config = dict(
    model='sound classifier',
    time_shift_ms=50,
    input='mfcc',
    win_length=400,
    num_classes=2,
    channel_attention='se',
    kernel_size=13,
    stem='single',
    widths=[128, 192, 288, 432],
    init='torch_default',
    eps=1e-08,
    batch_size=64,
    warmup_steps=1200,
)
Rows from block 2 of a small sound classifier, named by matrix and row number. Rows with one number belong to one channel. Each number is 500 + 40 x the weight over its row's rms, rounded and kept within 0 to 999. All counts start at 0. Numbers have three digits each.
After each channel's rows are labels from the 100 clips, of 14976, where the channel reaches its highest value: "top examples" is what is common among them. Only what is clearly more common there than usual is listed. The data: short read English sentences (LibriTTS-R).
# convs1: first pointwise conv (model.blocks.2.convs.1.weight, 192x128x1), inputs 0-127
# convs3: second pointwise conv (model.blocks.2.convs.3.weight, 192x192x1, transposed), outputs 0-191

convs1.44:506417489472410545529510454472490487451498497435549491494539506489508443499539506522480489501512523460501538570447563506404460480535538495505554528559461533460509516428478470411415535489540508457529466440393493519492488530501407510441519492489563486515554532488453464487491516494503495458532538511473564540544537563480540531488551543524508445459525499617481488534515475545439483488520
convs3.44:512491506463405556531564492537535461614500470507448525442517512537490520529526447450490549509501525495480501426503543496517502501516491469491431519535501412510538517502508508505529533498473511494498585555518557497467560488468557576566519424457512509440524507447451568499551570570488484492520561503522499494554538505524442525437516538559549489558528498481546568544490512532528539488514567524507573542478540530499556498547452496466497587527495567476527477516463559540466436497483548529580513457470438537522551472465461598466527469476539493490467472508519510543469568589455554502
top examples: voice: male

convs1.35:487440419498397482480482484454514484446489477487500480498515465516484501471555544487488486487491535501516480499513575581437543566513546493523493557543540434509527483425495488519456579464540462541510500512430484459483475504566528448480487491504538472517496588497551514483474440521447508494531457447520578564541435557456543452466479467486497440421479524577451422535529483545465465502561
convs3.35:466427549541515473413499567500400537431444526477562518504430469540581520534447506571503545566553497503534450552522388469518530503509458540480536491527507476524489475464454477484483408532428532432528485538423456492530475544539573414452467502516510483470467489483489594524508490469566553432468501491500523454466474527461521475472447491516500528503487497480434519441501491557549497493488498499467504470508494464499447504504485487519511426438516490507553463565516480473513544492463548488497501497536542557438521515438543447532344540512497476491534532501510496499488498451459498513
top examples: voice: male

convs1.5:515551520494498486512483506554575533488554526515547523585480547503540501485526459521516493491500519491437478485414482486503553506567550437503485554542489509504501548554439575511511536491526553506504458504502540478578452543473540551457489577460510443460538590502513483550482549471497483414508559491524405504535538543523501570487538515420527497555433479556572554506518490449542452545494
convs3.5:496457474496567486480474480528572461492487430566415460473499505470426546473551428462564486448465594411507472446539560466525488461516465492523476522483584532477559482507548477483514562457503542456523547467547549485460493506488507535513505385523572513489515597457487484497536510450539504520462542447492407501489503470557523468468431477569527466486497549513547467476525481533508509519549505454491446455482531482493465537507449508446502493482474518490475439485398564465510495472472488488492544535430494487541534529516517530447515463494448512496570581395450507500502475557469502462
top examples: voice: male

convs1.54:541555556502558532516492559528512533435468486495529488510489524481505534462493484481506562401529432585495468572505429517448505549539574523431546527460531499556410487477470456504572490497565511556383509462557509508460497518488509576504432507442499527445487490513493503496493530529495457459470501556516511446458515534516466452461546538466483537479490441555549519527510534584543499493473
convs3.54:494506557479521459445441443500439415483551487475524428505477445544568510458449452504460445446536516435519419490500430526457485463548513504459550514444507413511477501523450504548476442456558533488460487482442493483435518563434473476411515461504510573521562529452469545422502477531476480538472523537522471494504530460451490490455482555491522459447547484503442445543529525479481526469446552486492499448468479533400459521504470457503517465505528439516537501466495500526537553500458491521397515486451412479463398467430514560431472519514481559506487521500488486518469488520531493546
top examples: voice: female

convs1.29:659563499553510502479526531514519528515529470521482480513576481517529552435464507506535488410603502485486503434524445525517500516463527471523476497512472522526555438572500498504533462493519454485437477487535518504508436535558496555502427457466518527470523479458507488509517495503437478497520480501509480497530457567550540534448582463363475524516534518474531539483517499443561451490544
convs3.29:516534515441518469509523451533523468503516511461456502530551478472471474480498366499550435512502520483445498568525530508513520483486528472540522514485510526442493555580529484529486491494490554482514506468497490482521550645461530541462554449514566504545509560565471487432561528496547534489507532469545462552500550519524516500550485487507507503507594604543505501507507526513573549501489556483532480420491512558501540486556499493554485468506545470493509524421420560541538515630517522548503517554492518518519439520509535529453512526490431510563496550482451508521535427469444547584
top examples: voice: female

convs1.106:439490564517479495558562415440462438492539491486511521497534419514485555492474476461423547430481456486555517548487474488535467493488531502504457470501487430512488435448516531475535465444482483501440440533559488527496477461476401557559495569497561531439476501478482525442418469426501516504540574479497543494463482575462455455477543519451553461547464472502493489490497541461434512504491
convs3.106:562540490457510519544526502562543560489449535543513591548539540442448516500521569505534551509454528537533572483494574558553559552445470511569503492587482510538471548526516457439530566517428495497530485531591494479550504454563514574523462523536548428474458478591513487476526521542522457479474497517489488489515462509564503504480472434527519495550487519502577564524509482534503490523530457454584502557546495486553572496554567528520478538466511606551451493479527526496465527522456514490570518513554547510521529531510480437548528495486537440500480525554482533510502521444466556543
top examples: voice: female

convs1.21:456483564509473525572479457533502482499566555509511504480509390511625483459430441429449507470464493454540493518552485480536460486471550511543442469519512533522470436452509582553508519429464477476462478535571488529473480507516440552533503529526535565480490448517533517424441433476475481508545497528439540528445506532456458475462482479464557428564485496464500515525478533460479492495483
convs3.21:554544469456510503571522508525542517514442481563527488527548525525463497488540540474525521411526507563481557488506551556504488579432444496539524533547475541562451543466542432425504537467454471514521501500542518403540515485532537606582505460515527395487435506535478439490530475529546455502498488544462456477511469524563469537531486461507518489514462516495558617481433508548547455545531470536563508534493514491514526461515509473521496558486559591479435487515502519463424512469475511476568528512529509527527556483501479541543513458433558412458503525546492487474449497484468539486
top examples: voice: female

convs1.58:514497480472561541582508463528426485530459485444537582468538557478510578393481609509529453488494507569477535489489414478487484482489507453538504482483506486394462495450514479499539474456526441563424473472511449502548439505550454434521561447442520456487428492517527501478463513501513540476477548460463521474516517516538527493492537533530472487536420484530529492507471487438476504439489
convs3.58:491537602542518550525442487534464516448592476548587470586535517472507444481450490461515513598532489495526516502486472487586464424473529495485508583526573502431475503433549468500488464439469449523514553526452503524462453470494422506533506511533475539435543506522464528575481394489467461570508501488481459463461516497487589484527523500484552485500461532496477425581531521449488503513493560474533521459596517565582437571448529538490458480520522535486497544436566460508494462477488434479462455524466487497501534489471506567460484505531492530516499528482479482476506479518483521475
top examples: voice: female

convs1.114:563523548535540483527540430505572537455416493457539522499496538441519514498433442447505534490560447532472483480549471505485434484527524583488453544518526495600437405473442563482531556463522515492494538492489485484479484529508517494500470465518483533478506525418422484519533462535466485504519501540527564426547562546470512492480435502564516609531453500515515504484463551528550477492530
convs3.114:437499433465494467506527513578533465571478481478474473503501523476482515479524517464565471460452568481501459462405521512481501449499520445506441506488491483498534412433506498531497529460458562556488521461514560513424453500400480513471449466502492505488524569424467537465472495452412483455491478429479511518484523448510512534475467508582466533540526559459513495526607494410449521480507455471469512503559439529499548556454507540453557488503430465474483484431451501475460417500478451463518447459476452503518437421453524550453530502531483518458511574454481508500500431491441508501
top examples: voice: male

convs1.47:465527478452581522449593556566530557484483513467535463553525555531461500490536509428488473507508543395439524470501503528599590513455509502506456494516507482491573555504512516518470549547435551527520580516518501475497478525436497471498470444481452466524487479452539424545472503528492443546480540531448517464538513544573532463506499468519565498492514529544442473482431503521463443511542
convs3.47:459489466404417489549481500507527476583458435480472488424562549522479524503510529451510432508448469500488585529461541492493422504465527486505521517485537567523501431505544477498528542475502489531495583470548479553513478480482528487514475495463520468501441481522463508517465553475440492492555534388495428472522470460485442522542454447536509602527538500525539458522479451472457515479492504501569507522537527533527501501456501517548520548474440506448435519544424488437538415561547424487425500473498478512520525505495507560482564452507495528552536501519526591515630504474482500491
top examples: voice: male

convs1.140:537488550453488568494487501562527563515479438524549517522557465493527537499497520491565488512615499510487504496478511508533550513478540509489506566536421465507550569557478483501531479498467513499567472510556467529438458541463493550503480532477437527472528471433527537562566582497553450534544546472568439510429524453472523563468525492472472502507460514417509422416541501450500504529455
convs3.140:552528476578509531487531481440526487558486467490459482564509460489494556497501433424531563569546459555592514479512484485544501580519600464528413528547507493580557497513463537528493523457544518438517476524493472547487490459514490572554488448484481499481461480491488567556467543549521542414530526471506500516560482531540420444521548512466508461515443488507500493507506482463518499541485499487487505495551516538531543485494564505464463559466492518529515512522475526474504505628495467572488547512412513565457522540523462510476519505456522470437474456529567593476523553589483533564
top examples: voice: female

convs1.62:469521473502499535509537535484425496534451492524488490604533517574488597467495523475474509419458471513545499521464531429508483475492498485433519481545403513439463508469501468495527474476500480546507485502513464520499509509497463495500483564469494519507480440465497451509523556509517553463471516503511485489530480485471457489460684501576484486465520473447484522522529514460507663485515
convs3.62:542510509517512537539529450497509510530481523566514483456485545520534534473475540484543448489457526530466523567526521493513451584551487503573517514498482529500539546589497509514520514493529535482625517521565486497512492607542520599547437488455511478512482558504500505447500600560552578488408540524608480501543472485549474482565468463506511481510611466485572499484464516519579545447476542497548493510437484483516510502529445526537478516498492537468453518524475614481462490538498480524524521470472508478507507530523434553481500515506577475524506487510527521510509498495470633527
top examples: voice: female

convs1.121:549513587532507511457474451490464574505517494534481463510459468504486492485536473540528598498489572518525531516471544507485483511445494487450432534512451511471444548566449504563527477481500528531505518489599491502582502430486511489574480507492576517446395501487462553526421572480515497471469516467551470524512480484479525491540556447483490502477545493546561510498552490579603545453479
convs3.121:526565432545548451553539550522531574476520442525455520471520548421493522513551492500540596551474517503594499500497555486580503533530510501539529434592492509506523490398517513490513545466511507527561495463566526596480519466505458488542479451460452527485522522465473408475455494513540459529488543503455467562547523432511441474509476486511519535495504482566562498466555466477498473488513484449524556547457538544569479519476481600444497547589472526457468500464539449516420503503517481473516495523473507520509521494503463487478565508571454547499556521535480549463534519522534506408
top examples: voice: female

convs1.60:455541546508548460474522559504534475475445509456526514444499525527480594548536420477495553471422463449515462529363436533494447558549467524503497524527517432519466501445415517421516526508485555511562505528512506475461430493495500529523480568506476438496565564477465458497444472498462465477475546520559486492489481564482491474460508543452450543479503472479581487474550538475513489516495
convs3.60:554550483473447495488551518521506522519489557512516532545538534443526481516480565489416547525473423528458517435518524465539504517432560496499486501523443449614499532486479448506573519537403516488504473506531484510551505439537532487491454568504501462505491406596550522515508607545506514482515506530547527487511492527514520537516553483484491550605483437469538593529488525463523502504503453574612531529491492535517594499504526466460478499481549542512504534465558502510409494473512505485565496498569563530493526490507452441485512484462530446496442440515487483517473556439459489486
top examples: voice: female

convs1.95:542483538487440504458530411496514496515506485461445447485554522484556499477523457525474483517460429493426517486528534444571546550520455533491480425414486502465515483540507536502546480566513496582485551495478515506509564480482509477494583474404471564594477542505531461514518526473553591457473477539503448490562401452465491414538502517539507518529520518517550510525522528469448485494480
convs3.95:556582482466494489503453451533544473514448453538474501453528530473509492458527485529490494432461487489500497511514541424450485481525543512499535431477490505507498542512537464528462538426536459483528465514559539432513403538481405481507464458462479425453439502509471429437421556492519522496440521545490454443522440449536460533516449462528469465472504472517540524419446460521460512502529450441538435431454481456454487446476515442458506483451492525430532561458501513417479486507476393414475462492541491467538513481476467505497520434419528458479494504476524471480449496449457562475
top examples: voice: male

convs1.167:601530565527509504468579565510541500442485528506485529478504525480483537479482461497505564398564456472516473525504431520470486557498551517487491529482514481580478446448465521482545481455549520527400514471561536499422461502497475559545408484444529545429481495473542500460496495518443476502524551524521563505481491585499489477451511573413441548494501477512559535479489546520494492510511
convs3.167:488516516458486446473475480506472400494557491459475443507507466489532515451478475508514463478499527425504397521515457534448461459586511486452571513426480436474501495486451502537491474457513590541467565444457507550417517590444489464478534460482508554517560536395487530390509481472494500544480521521525513536499551482467461482482457527503546512456576538489465431517558535473514560441467517500508502470461520523417484548501439484468513439536493416503549501486504485531518541502485515526416514514455411475486492441466516586427496527547525558467487529464503475526523494537503514516
top examples: voice: female

convs1.181:464442425495480503465475516463561531510528516500483577548473543520523447471524499488472420541489478445454539474524496522421532461495482518481544528516535494483533490472525475501497498496489477542517498462437550417540528545557545446491517500552542482498534490533468558525493400530436592514569548442520505590488600527503557568430520487493513467510515553514530463515499451493422420508538
convs3.181:458480558540494571494490491554514493503437516552439459406513498519495551503481497507481507457520522474451455416486511482472489457457513497480449544418466450465495519512542455469527517526488438478500565538516497445564435494528507514450482469461525475537404494556486483559486504484523468428558453519575511398466405552493428498511544478534455521476498505405558494499483507538533495402507508525471475451463482557432502505451509463463507510399473530451514483510457568431520459504498500441505499447515505467529487467449485525540529429422455423413463502501495469502530513523487450495
top examples: voice: male

convs1.127:574461515512506492439503511485466518577554507516507530491483508516484515513544520495562453490573549429514551490499537418569585489510483472529479496473476551530563536571528502452466449467378484521570435492478460570496504499451467523526480479517500548479512501468518487512501503502525569552469562464554527523500524521523526511480477477516531525415590457480430528455466416456455480539428
convs3.127:502513486493521474475500521451488517502541488447499493450476527445461499514424544519515401455505493540497538563498485519422439412554519563487541477483514496425474465561495558442486490445491466484520479502518445480464455591514524518503511565479504496491498542503415442423506560470473592581458435513475472486466510466472462523491478488455505499451573551585505467462429518517475450502469430539531491510511543490495502427448484502549524604505502415442505493485501534478464550506510516450489431440505492428481474504493499475554500419515504462522463524562557527503548552577497507430
top examples: voice: male