Weights of a small sound classifier: 1.65M parameters, mfcc input.
Rows from block 5, named by matrix and row number. Each number is 128 + 32 x the weight over its row's rms, rounded and kept within 0 to 255. All counts start at 0. Numbers have three digits each. After the name is the row's rms in percent of the matrix's.
# convs0: first depthwise width-13 conv (model.blocks.5.convs.0.weight, 288x1x13), a 13 kernel
convs0.0 082:110101185099178085150109145087154108124
convs0.1 098:108080085053120120147160135149146150148
convs0.2 200:142163170174166143132098092093100105088
convs0.3 089:181103164097148092091160129173108135097
convs0.4 053:131154169134153180136178126166164096093
convs0.5 161:200186179164142130125114121126119118109
convs0.6 190:055073080110102109127132133154142143143
convs0.7 047:105138178107160150127127059123118104180
convs0.8 108:173119126081147084095117129149143175077
convs0.9 074:158079132082168122159108148122119116192
convs0.10 157:097089075098081105096114106135151168150
convs0.11 054:106125115126144152107139082103137166211
convs0.12 124:121144138138124110145105159155186181189
convs0.13 048:166138070153108156146053122128149141131
convs0.14 095:083121168124148065136074112111144133166
convs0.15 123:181078152081168095167121112135147119117
convs0.16 052:113198084072158113151121143099124130144
convs0.17 105:062135064119101161138101125099109100127
convs0.18 072:098143142145133170151156115155069160071
convs0.19 058:114116138181160084090084161117142163093
convs0.20 040:107111140134141104124129195105197108091
convs0.21 104:120142188105167106190123148102110165114
convs0.22 061:160088138097160133202126161154100107123
convs0.23 092:194146125088162141154145125126090098078
convs0.24 076:146137105138111119084177156160099131058
convs0.25 047:107131121135185172184118143139102122071
convs0.26 047:119066168151121152089117129103133182090
convs0.27 124:117081084089103094112107137141140165186
convs0.28 128:056071121134127152168146136134134163157
convs0.29 107:125134145168149159171162147171162171170
convs0.30 104:128150072164094190089123130165123134106
convs0.31 092:147151156131155122134102122111086071059
convs0.32 081:124170147160095130082097080142121169171
convs0.33 152:096081105090115110137120145141175179175
convs0.34 100:081085085079095088112112097123107135112
convs0.35 042:131129111148081180074182140133104151104
convs0.36 092:113085167132154110155111124099121139209
convs0.37 107:091107078108089133147160171140158157173
convs0.38 111:111108125143170152140073084104130141192
convs0.39 063:129129075088053109108107124148160154124
convs0.40 101:205186172135105129125131118123141102104
convs0.41 043:118126089215101147106139101157112132149
convs0.42 081:075090117161183158180127113124105108120
convs0.43 096:135074169126154120142115147109148074187
convs0.44 078:074087123163100117105112152133170177161
convs0.45 146:190186153162135162151139128131109096094
convs0.46 088:062115082132071157119145110167125144137
convs0.47 051:118157095163093162101169091137089176124
convs0.48 070:176166141150106080121072117115127094089
convs0.49 046:151101140128157089109109191092185121145
convs0.50 053:090182119153134106115136084169167082139
convs0.51 142:080092080073098089115122114150150138150
convs0.52 103:076082086134101139158165151157150164149
convs0.53 121:077068067080118136126143136149128117141
convs0.54 074:149093138123100098086139147190162177141
convs0.55 111:081176087184117158126156111143098157134
convs0.56 065:127126121151152138178166152093090063103
convs0.57 054:178142099096124168096162091116099143177
convs0.58 147:082090112104122100096119142147162175183
convs0.59 068:100162097163114161083150104156122184099
convs0.60 063:108158126123091152101171139146178093070
convs0.61 099:084074133117114121139121104106158175188
convs0.62 075:063153141155143072159093169124126113137
convs0.63 062:066119147127100087150099184148118105095
convs0.64 154:071075087102108117151160155141156149153
convs0.65 115:106173143171149178142133071093111142151
convs0.66 069:109137148156116116150153157191130098060
convs0.67 070:161081148084172093151098161092150115117
convs0.68 091:108124142148131166158167147161158182184
convs0.69 051:110170075195090165115131115125151114126
convs0.70 065:139108144095182061173097137133128140100
convs0.71 157:084108122125130118116138140146170189196
convs0.72 034:113172111121129099191119078124166170110
convs0.73 032:117189127164088075107096151107162132141
convs0.74 117:107094106103075096083088097127110109090
convs0.75 136:133132104122098094108135129141167188198
convs0.76 110:143100124116153081133087102081127138196
convs0.77 180:097107093092099084099119137157166172165
convs0.78 043:104165087139109161134110143203095105107
convs0.79 099:127153135120138114104132159123152095033
convs0.80 060:172079127116119139127160141088139090193
convs0.81 064:151122133123136134109147115055182081164
convs0.82 067:176093165078160073120153156133110132133
convs0.83 109:159116082170093198097106125139127142106
convs0.84 121:204180143164151142154160124153125136140
convs0.85 061:065143084110066098107126097138113136147
convs0.86 125:035112111142123149145137101097105130156
convs0.87 129:079150133165177167175122112078114133130
convs0.88 093:100134146162130132070074116102164149174
convs0.89 101:095159087161128189138092126138141078153
convs0.90 092:136151161133156172177169166151164129167
convs0.91 077:111143083179111193085134114144158110123
convs0.92 069:178063123116167127156104168120132084129
convs0.93 062:097140115123086109135132130153095093045
convs0.94 103:195105180131167127112114102087114137098
convs0.95 157:119101136150154142167134065074085111105
convs0.96 093:076156096174106193101125116153141127114
convs0.97 044:142120131135102113174064144170085169112
convs0.98 031:093159142104190145091148130095156178120
convs0.99 103:095088106103115095120137153131156166200
convs0.100 078:099135119128147111104131103118169182204
convs0.101 051:125134114131073161074190093152144119130
convs0.102 105:141130171160170167176155154110104097091
convs0.103 062:114075125092132168180163149149124142079
convs0.104 047:126117152060158144093103162146120166084
convs0.105 055:087161144121089102095089176127151161090
convs0.106 098:109099184118170073149107150079112135138
convs0.107 134:060076094123112116137135145127144162178
convs0.108 113:108154114171068155114158096159094168116
convs0.109 109:185167172124135096117093113110109076104
convs0.110 071:167099081104090146166161167162124104105
convs0.111 041:133102173084158091124074125115160086150
convs0.112 074:074118092141084121106158104139091100076
convs0.113 033:155070144111107119118166111192149086119
convs0.114 153:156086171094162096153106139095153089162
convs0.115 208:100087076069075099118132138140132142146
convs0.116 064:082167096167095127134076107138134151175
convs0.117 077:146154154166134108075102078144104176153
convs0.118 109:104106082091097130147154162181153164159
convs0.119 144:073085085078089102119132137133148154154
convs0.120 111:118079089086084072094140116113107146130
convs0.121 083:171144135108118120154139150170175169189
convs0.122 139:187142179116147118171120146092148080138
convs0.123 086:106156130143122076174105148083160086163
convs0.124 091:079126105152099150112117082145134191169
convs0.125 117:053111076153097142105131118126136167154
convs0.126 092:161143148157153119088120076076087100105
convs0.127 097:167133106099102071100164154157143176108
convs0.128 105:164088154071165100161113155099153100125
convs0.129 104:187181143153110103119099102117097095090
convs0.130 047:151105210085137109138143114114143081141
convs0.131 049:136131053090096125174132119098169144121
convs0.132 032:077175114130192105151120174128106111113
convs0.133 079:180101177132127070104079128115142139151
convs0.134 055:074108105144160135170162146172168123163
convs0.135 043:123163093150097144180118068170102141141
convs0.136 087:121160095148073170109176092161110123150
convs0.137 066:155113103145116152130143085183107143058
convs0.138 160:092129146160170176173116090098097095114
convs0.139 082:066120099139071171093130109151123131161
convs0.140 074:070083115092084125152140178128144098133
convs0.141 192:114114134140144152148166157167171165195
convs0.142 085:174118135087172090181089117093138131147
convs0.143 062:137121107167075162097161122182085135112
convs0.144 100:066159097187113157128085117117131152148
convs0.145 053:081156148160095135082151122177108171107
convs0.146 055:122126135175102139128066152088177092148
convs0.147 084:098163111166068154096164100145128157098
convs0.148 090:127162104182081136097112085141113148178
convs0.149 104:178125192081144082124149150119111103140
convs0.150 083:122130111189077167085148128148093164119
convs0.151 172:076060085106103112109123113141139156161
convs0.152 158:153148158171156169120143105108080087083
convs0.153 107:135157154168151147110105090117070118070
convs0.154 040:146103103161125134168100119062156157175
convs0.155 045:120163093117155143131095171104165063154
convs0.156 208:180183173153166164155146139124125108103
convs0.157 117:154138170156170158140122106085094079094
convs0.158 114:136100182093167066170111124104125140139
convs0.159 069:147175159141120165124162143152099087068
convs0.160 074:130164095142108109143098140119088067070
convs0.161 060:139157191112100123072138099125107158171
convs0.162 090:109165119153076147082142123160118173079
convs0.163 045:068106106161116078119106098084153155112
convs0.164 131:080114081161097194153154128131113104117
convs0.165 056:157122159094186081162103164119118120090
convs0.166 155:200163174131141107139102125094101103100
convs0.167 137:149139158141139143141135100088070078076
convs0.168 067:188127159103101090091085111171142111134
convs0.169 129:147117116118142162160174160129086099061
convs0.170 106:215170162108123134130149143109129098108
convs0.171 081:176141115124140126130161074152077106074
convs0.172 086:095129098166152148112106104108100137207
convs0.173 205:145149162155151151131121106100087085059
convs0.174 121:200172159114154100126122121095127086104
convs0.175 097:111126106169081188087160089112117122108
convs0.176 156:179160177171155141138147135116097094086
convs0.177 100:125139146080103091101143163185127183139
convs0.178 112:133171069144115199112152142142108101120
convs0.179 113:143105149110141095148095168105156063171
convs0.180 184:184165166176150163126157129135107102092
convs0.181 182:153158140157140143132135121115091072053
convs0.182 048:122117149111166150142056169132115082162
convs0.183 081:103127087165093137145201117156098106110
convs0.184 096:097110118098144124168157168181173168146
convs0.185 033:150102132085149084087100175106167094140
convs0.186 069:073130084101149123164170160130076134115
convs0.187 072:167143175092149104134107156104102072092
convs0.188 141:109100099107089083077083090106129132156
convs0.189 060:137091128106172145181101118097150092181
convs0.190 074:156138086105122113098083124112149159200
convs0.191 041:092122127151087134077118147082177171108
convs0.192 072:125151140157144144095126142179105098051
convs0.193 037:139127094111129186127090102183095171146
convs0.194 066:110148083183088153129168077142117151112
convs0.195 134:126113117133125129112109117102077063059
convs0.196 101:118179138145108146094124088138071134070
convs0.197 104:093111115109099088118106130115166183188
convs0.198 172:130149173173150134146132132098104076067
convs0.199 038:125135151107158145146131163045100088144
convs0.200 060:123137087198094152095118108185131113126
convs0.201 140:199125189122146098143123142132165157150
convs0.202 126:097112126088132120152137164163151171198
convs0.203 073:146090143069152089184128138108157092129
convs0.204 137:090113103101103106113127159155156169197
convs0.205 061:158156105090068145122167147171109118090
convs0.206 051:124146074192126171099142164111098132151
convs0.207 101:108145082189097186090138112126134141105
convs0.208 072:151098137116165098175111171087172094146
convs0.209 128:128117145113103097071065118144176161136
convs0.210 129:198172159137126109130093122112095092096
convs0.211 088:086115060145092158099169117128127141166
convs0.212 209:085086089076086085102111113132145145136
convs0.213 070:142103119171151171125104107119124173199
convs0.214 058:160129171175134133136067083136157095106
convs0.215 105:060094106141145157172170146153130149154
convs0.216 050:143113153077188109182113115104095154133
convs0.217 124:146086152086160119155104121087145125195
convs0.218 082:078131150127136090085120119144138175194
convs0.219 121:070059081089103115114137130125125119110
convs0.220 029:116190070145115093154151123110144098167
convs0.221 049:109133194101156108096144087147076105138
convs0.222 059:095090152109181180164119112118085111107
convs0.223 074:094155123155094152091125128187102166083
convs0.224 071:160117127078175082161101116091149125166
convs0.225 141:069075074086107107114119128143145127154
convs0.226 136:136169156173174168146144159154166143161
convs0.227 091:154120091141136151088151089181101172091
convs0.228 141:113100091093113116138170167157156175174
convs0.229 086:100065117091116090106095118106121097080
convs0.230 115:098097097095089097107118146168179165150
convs0.231 064:124152100102103098061155103107124185140
convs0.232 117:160070143072164115179137147123127111102
convs0.233 070:113123157105151081113176163155104120190
convs0.234 138:196181174136139141131129112124105087099
convs0.235 108:174113176089158076134104124098158149155
convs0.236 088:097137105137088135086134116142136194187
convs0.237 084:113143094131116162139125117096075079066
convs0.238 149:160057142089163088134128112102099118102
convs0.239 099:143214119161128156129148149139104141084
convs0.240 069:168147138112094109115074080097157135175
convs0.241 164:138156168165157163148125117102105083068
convs0.242 085:107170116177074161122122099127090165158
convs0.243 099:098119107106085086097138136145150165195
convs0.244 097:178198187148151161133119142126135119122
convs0.245 106:145144116110130131157121153142185187191
convs0.246 060:085123175144183102137091087160106148140
convs0.247 156:065078075074124133140147128140118127111
convs0.248 211:182183173169167157150144150125132127119
convs0.249 073:186145133113082107107153166148112153072
convs0.250 105:190085150077154108148110171104134113138
convs0.251 112:131118114116146158175164175175163172152
convs0.252 061:133106088158100175102144102195119142099
convs0.253 068:132144138117172094165119111086128096200
convs0.254 094:133128101103097122131105100132161172209
convs0.255 079:202175141120112107153155164140145162149
convs0.256 055:131094156131183082118110181128115095168
convs0.257 128:138182141158097157109189146148107102089
convs0.258 119:099166122178080149086139102155120170105
convs0.259 048:144108100122086113138111122173198097087
convs0.260 047:114088177097157095178139127109144084159
convs0.261 085:071112154121147071162136141134150114186
convs0.262 070:147159140149139118142091104080076065130
convs0.263 099:095154082192097180107123128157121135113
convs0.264 090:131115099143130175101105077168105183100
convs0.265 040:118133113156077114144177151162078155085
convs0.266 108:197144173123163082144097116125133128089
convs0.267 069:104062111113149100147110175116174132167
convs0.268 098:096106091084127110147151164142182172159
convs0.269 033:068143158115163081148165135123102165094
convs0.270 132:186180171156167131153149135122120096099
convs0.271 076:180139172131182148163126148100093099103
convs0.272 057:105162116144173135106093137071167084153
convs0.273 057:082120134084124105161134175175107089096
convs0.274 082:139074108079152152144142151172176113098
convs0.275 098:182176136170147144137164139122099092084
convs0.276 064:099141157105166083176096162097152091139
convs0.277 103:068076116106095113114157132160142171159
convs0.278 045:086162146093135165157104068161150106148
convs0.279 044:124163167124178110124115074086112159167
convs0.280 079:201157160101126102175130159134159146116
convs0.281 131:126109084081086095106113134139161163180
convs0.282 036:168105075172134131109159123085114128183
convs0.283 043:154059152168128137101179109088135111131
convs0.284 111:154147154145162178151184164145131122080
convs0.285 068:161147119101128093170145162089095082171
convs0.286 053:136139167172166108088069131103123172141
convs0.287 063:141109142090175115173069145093168120124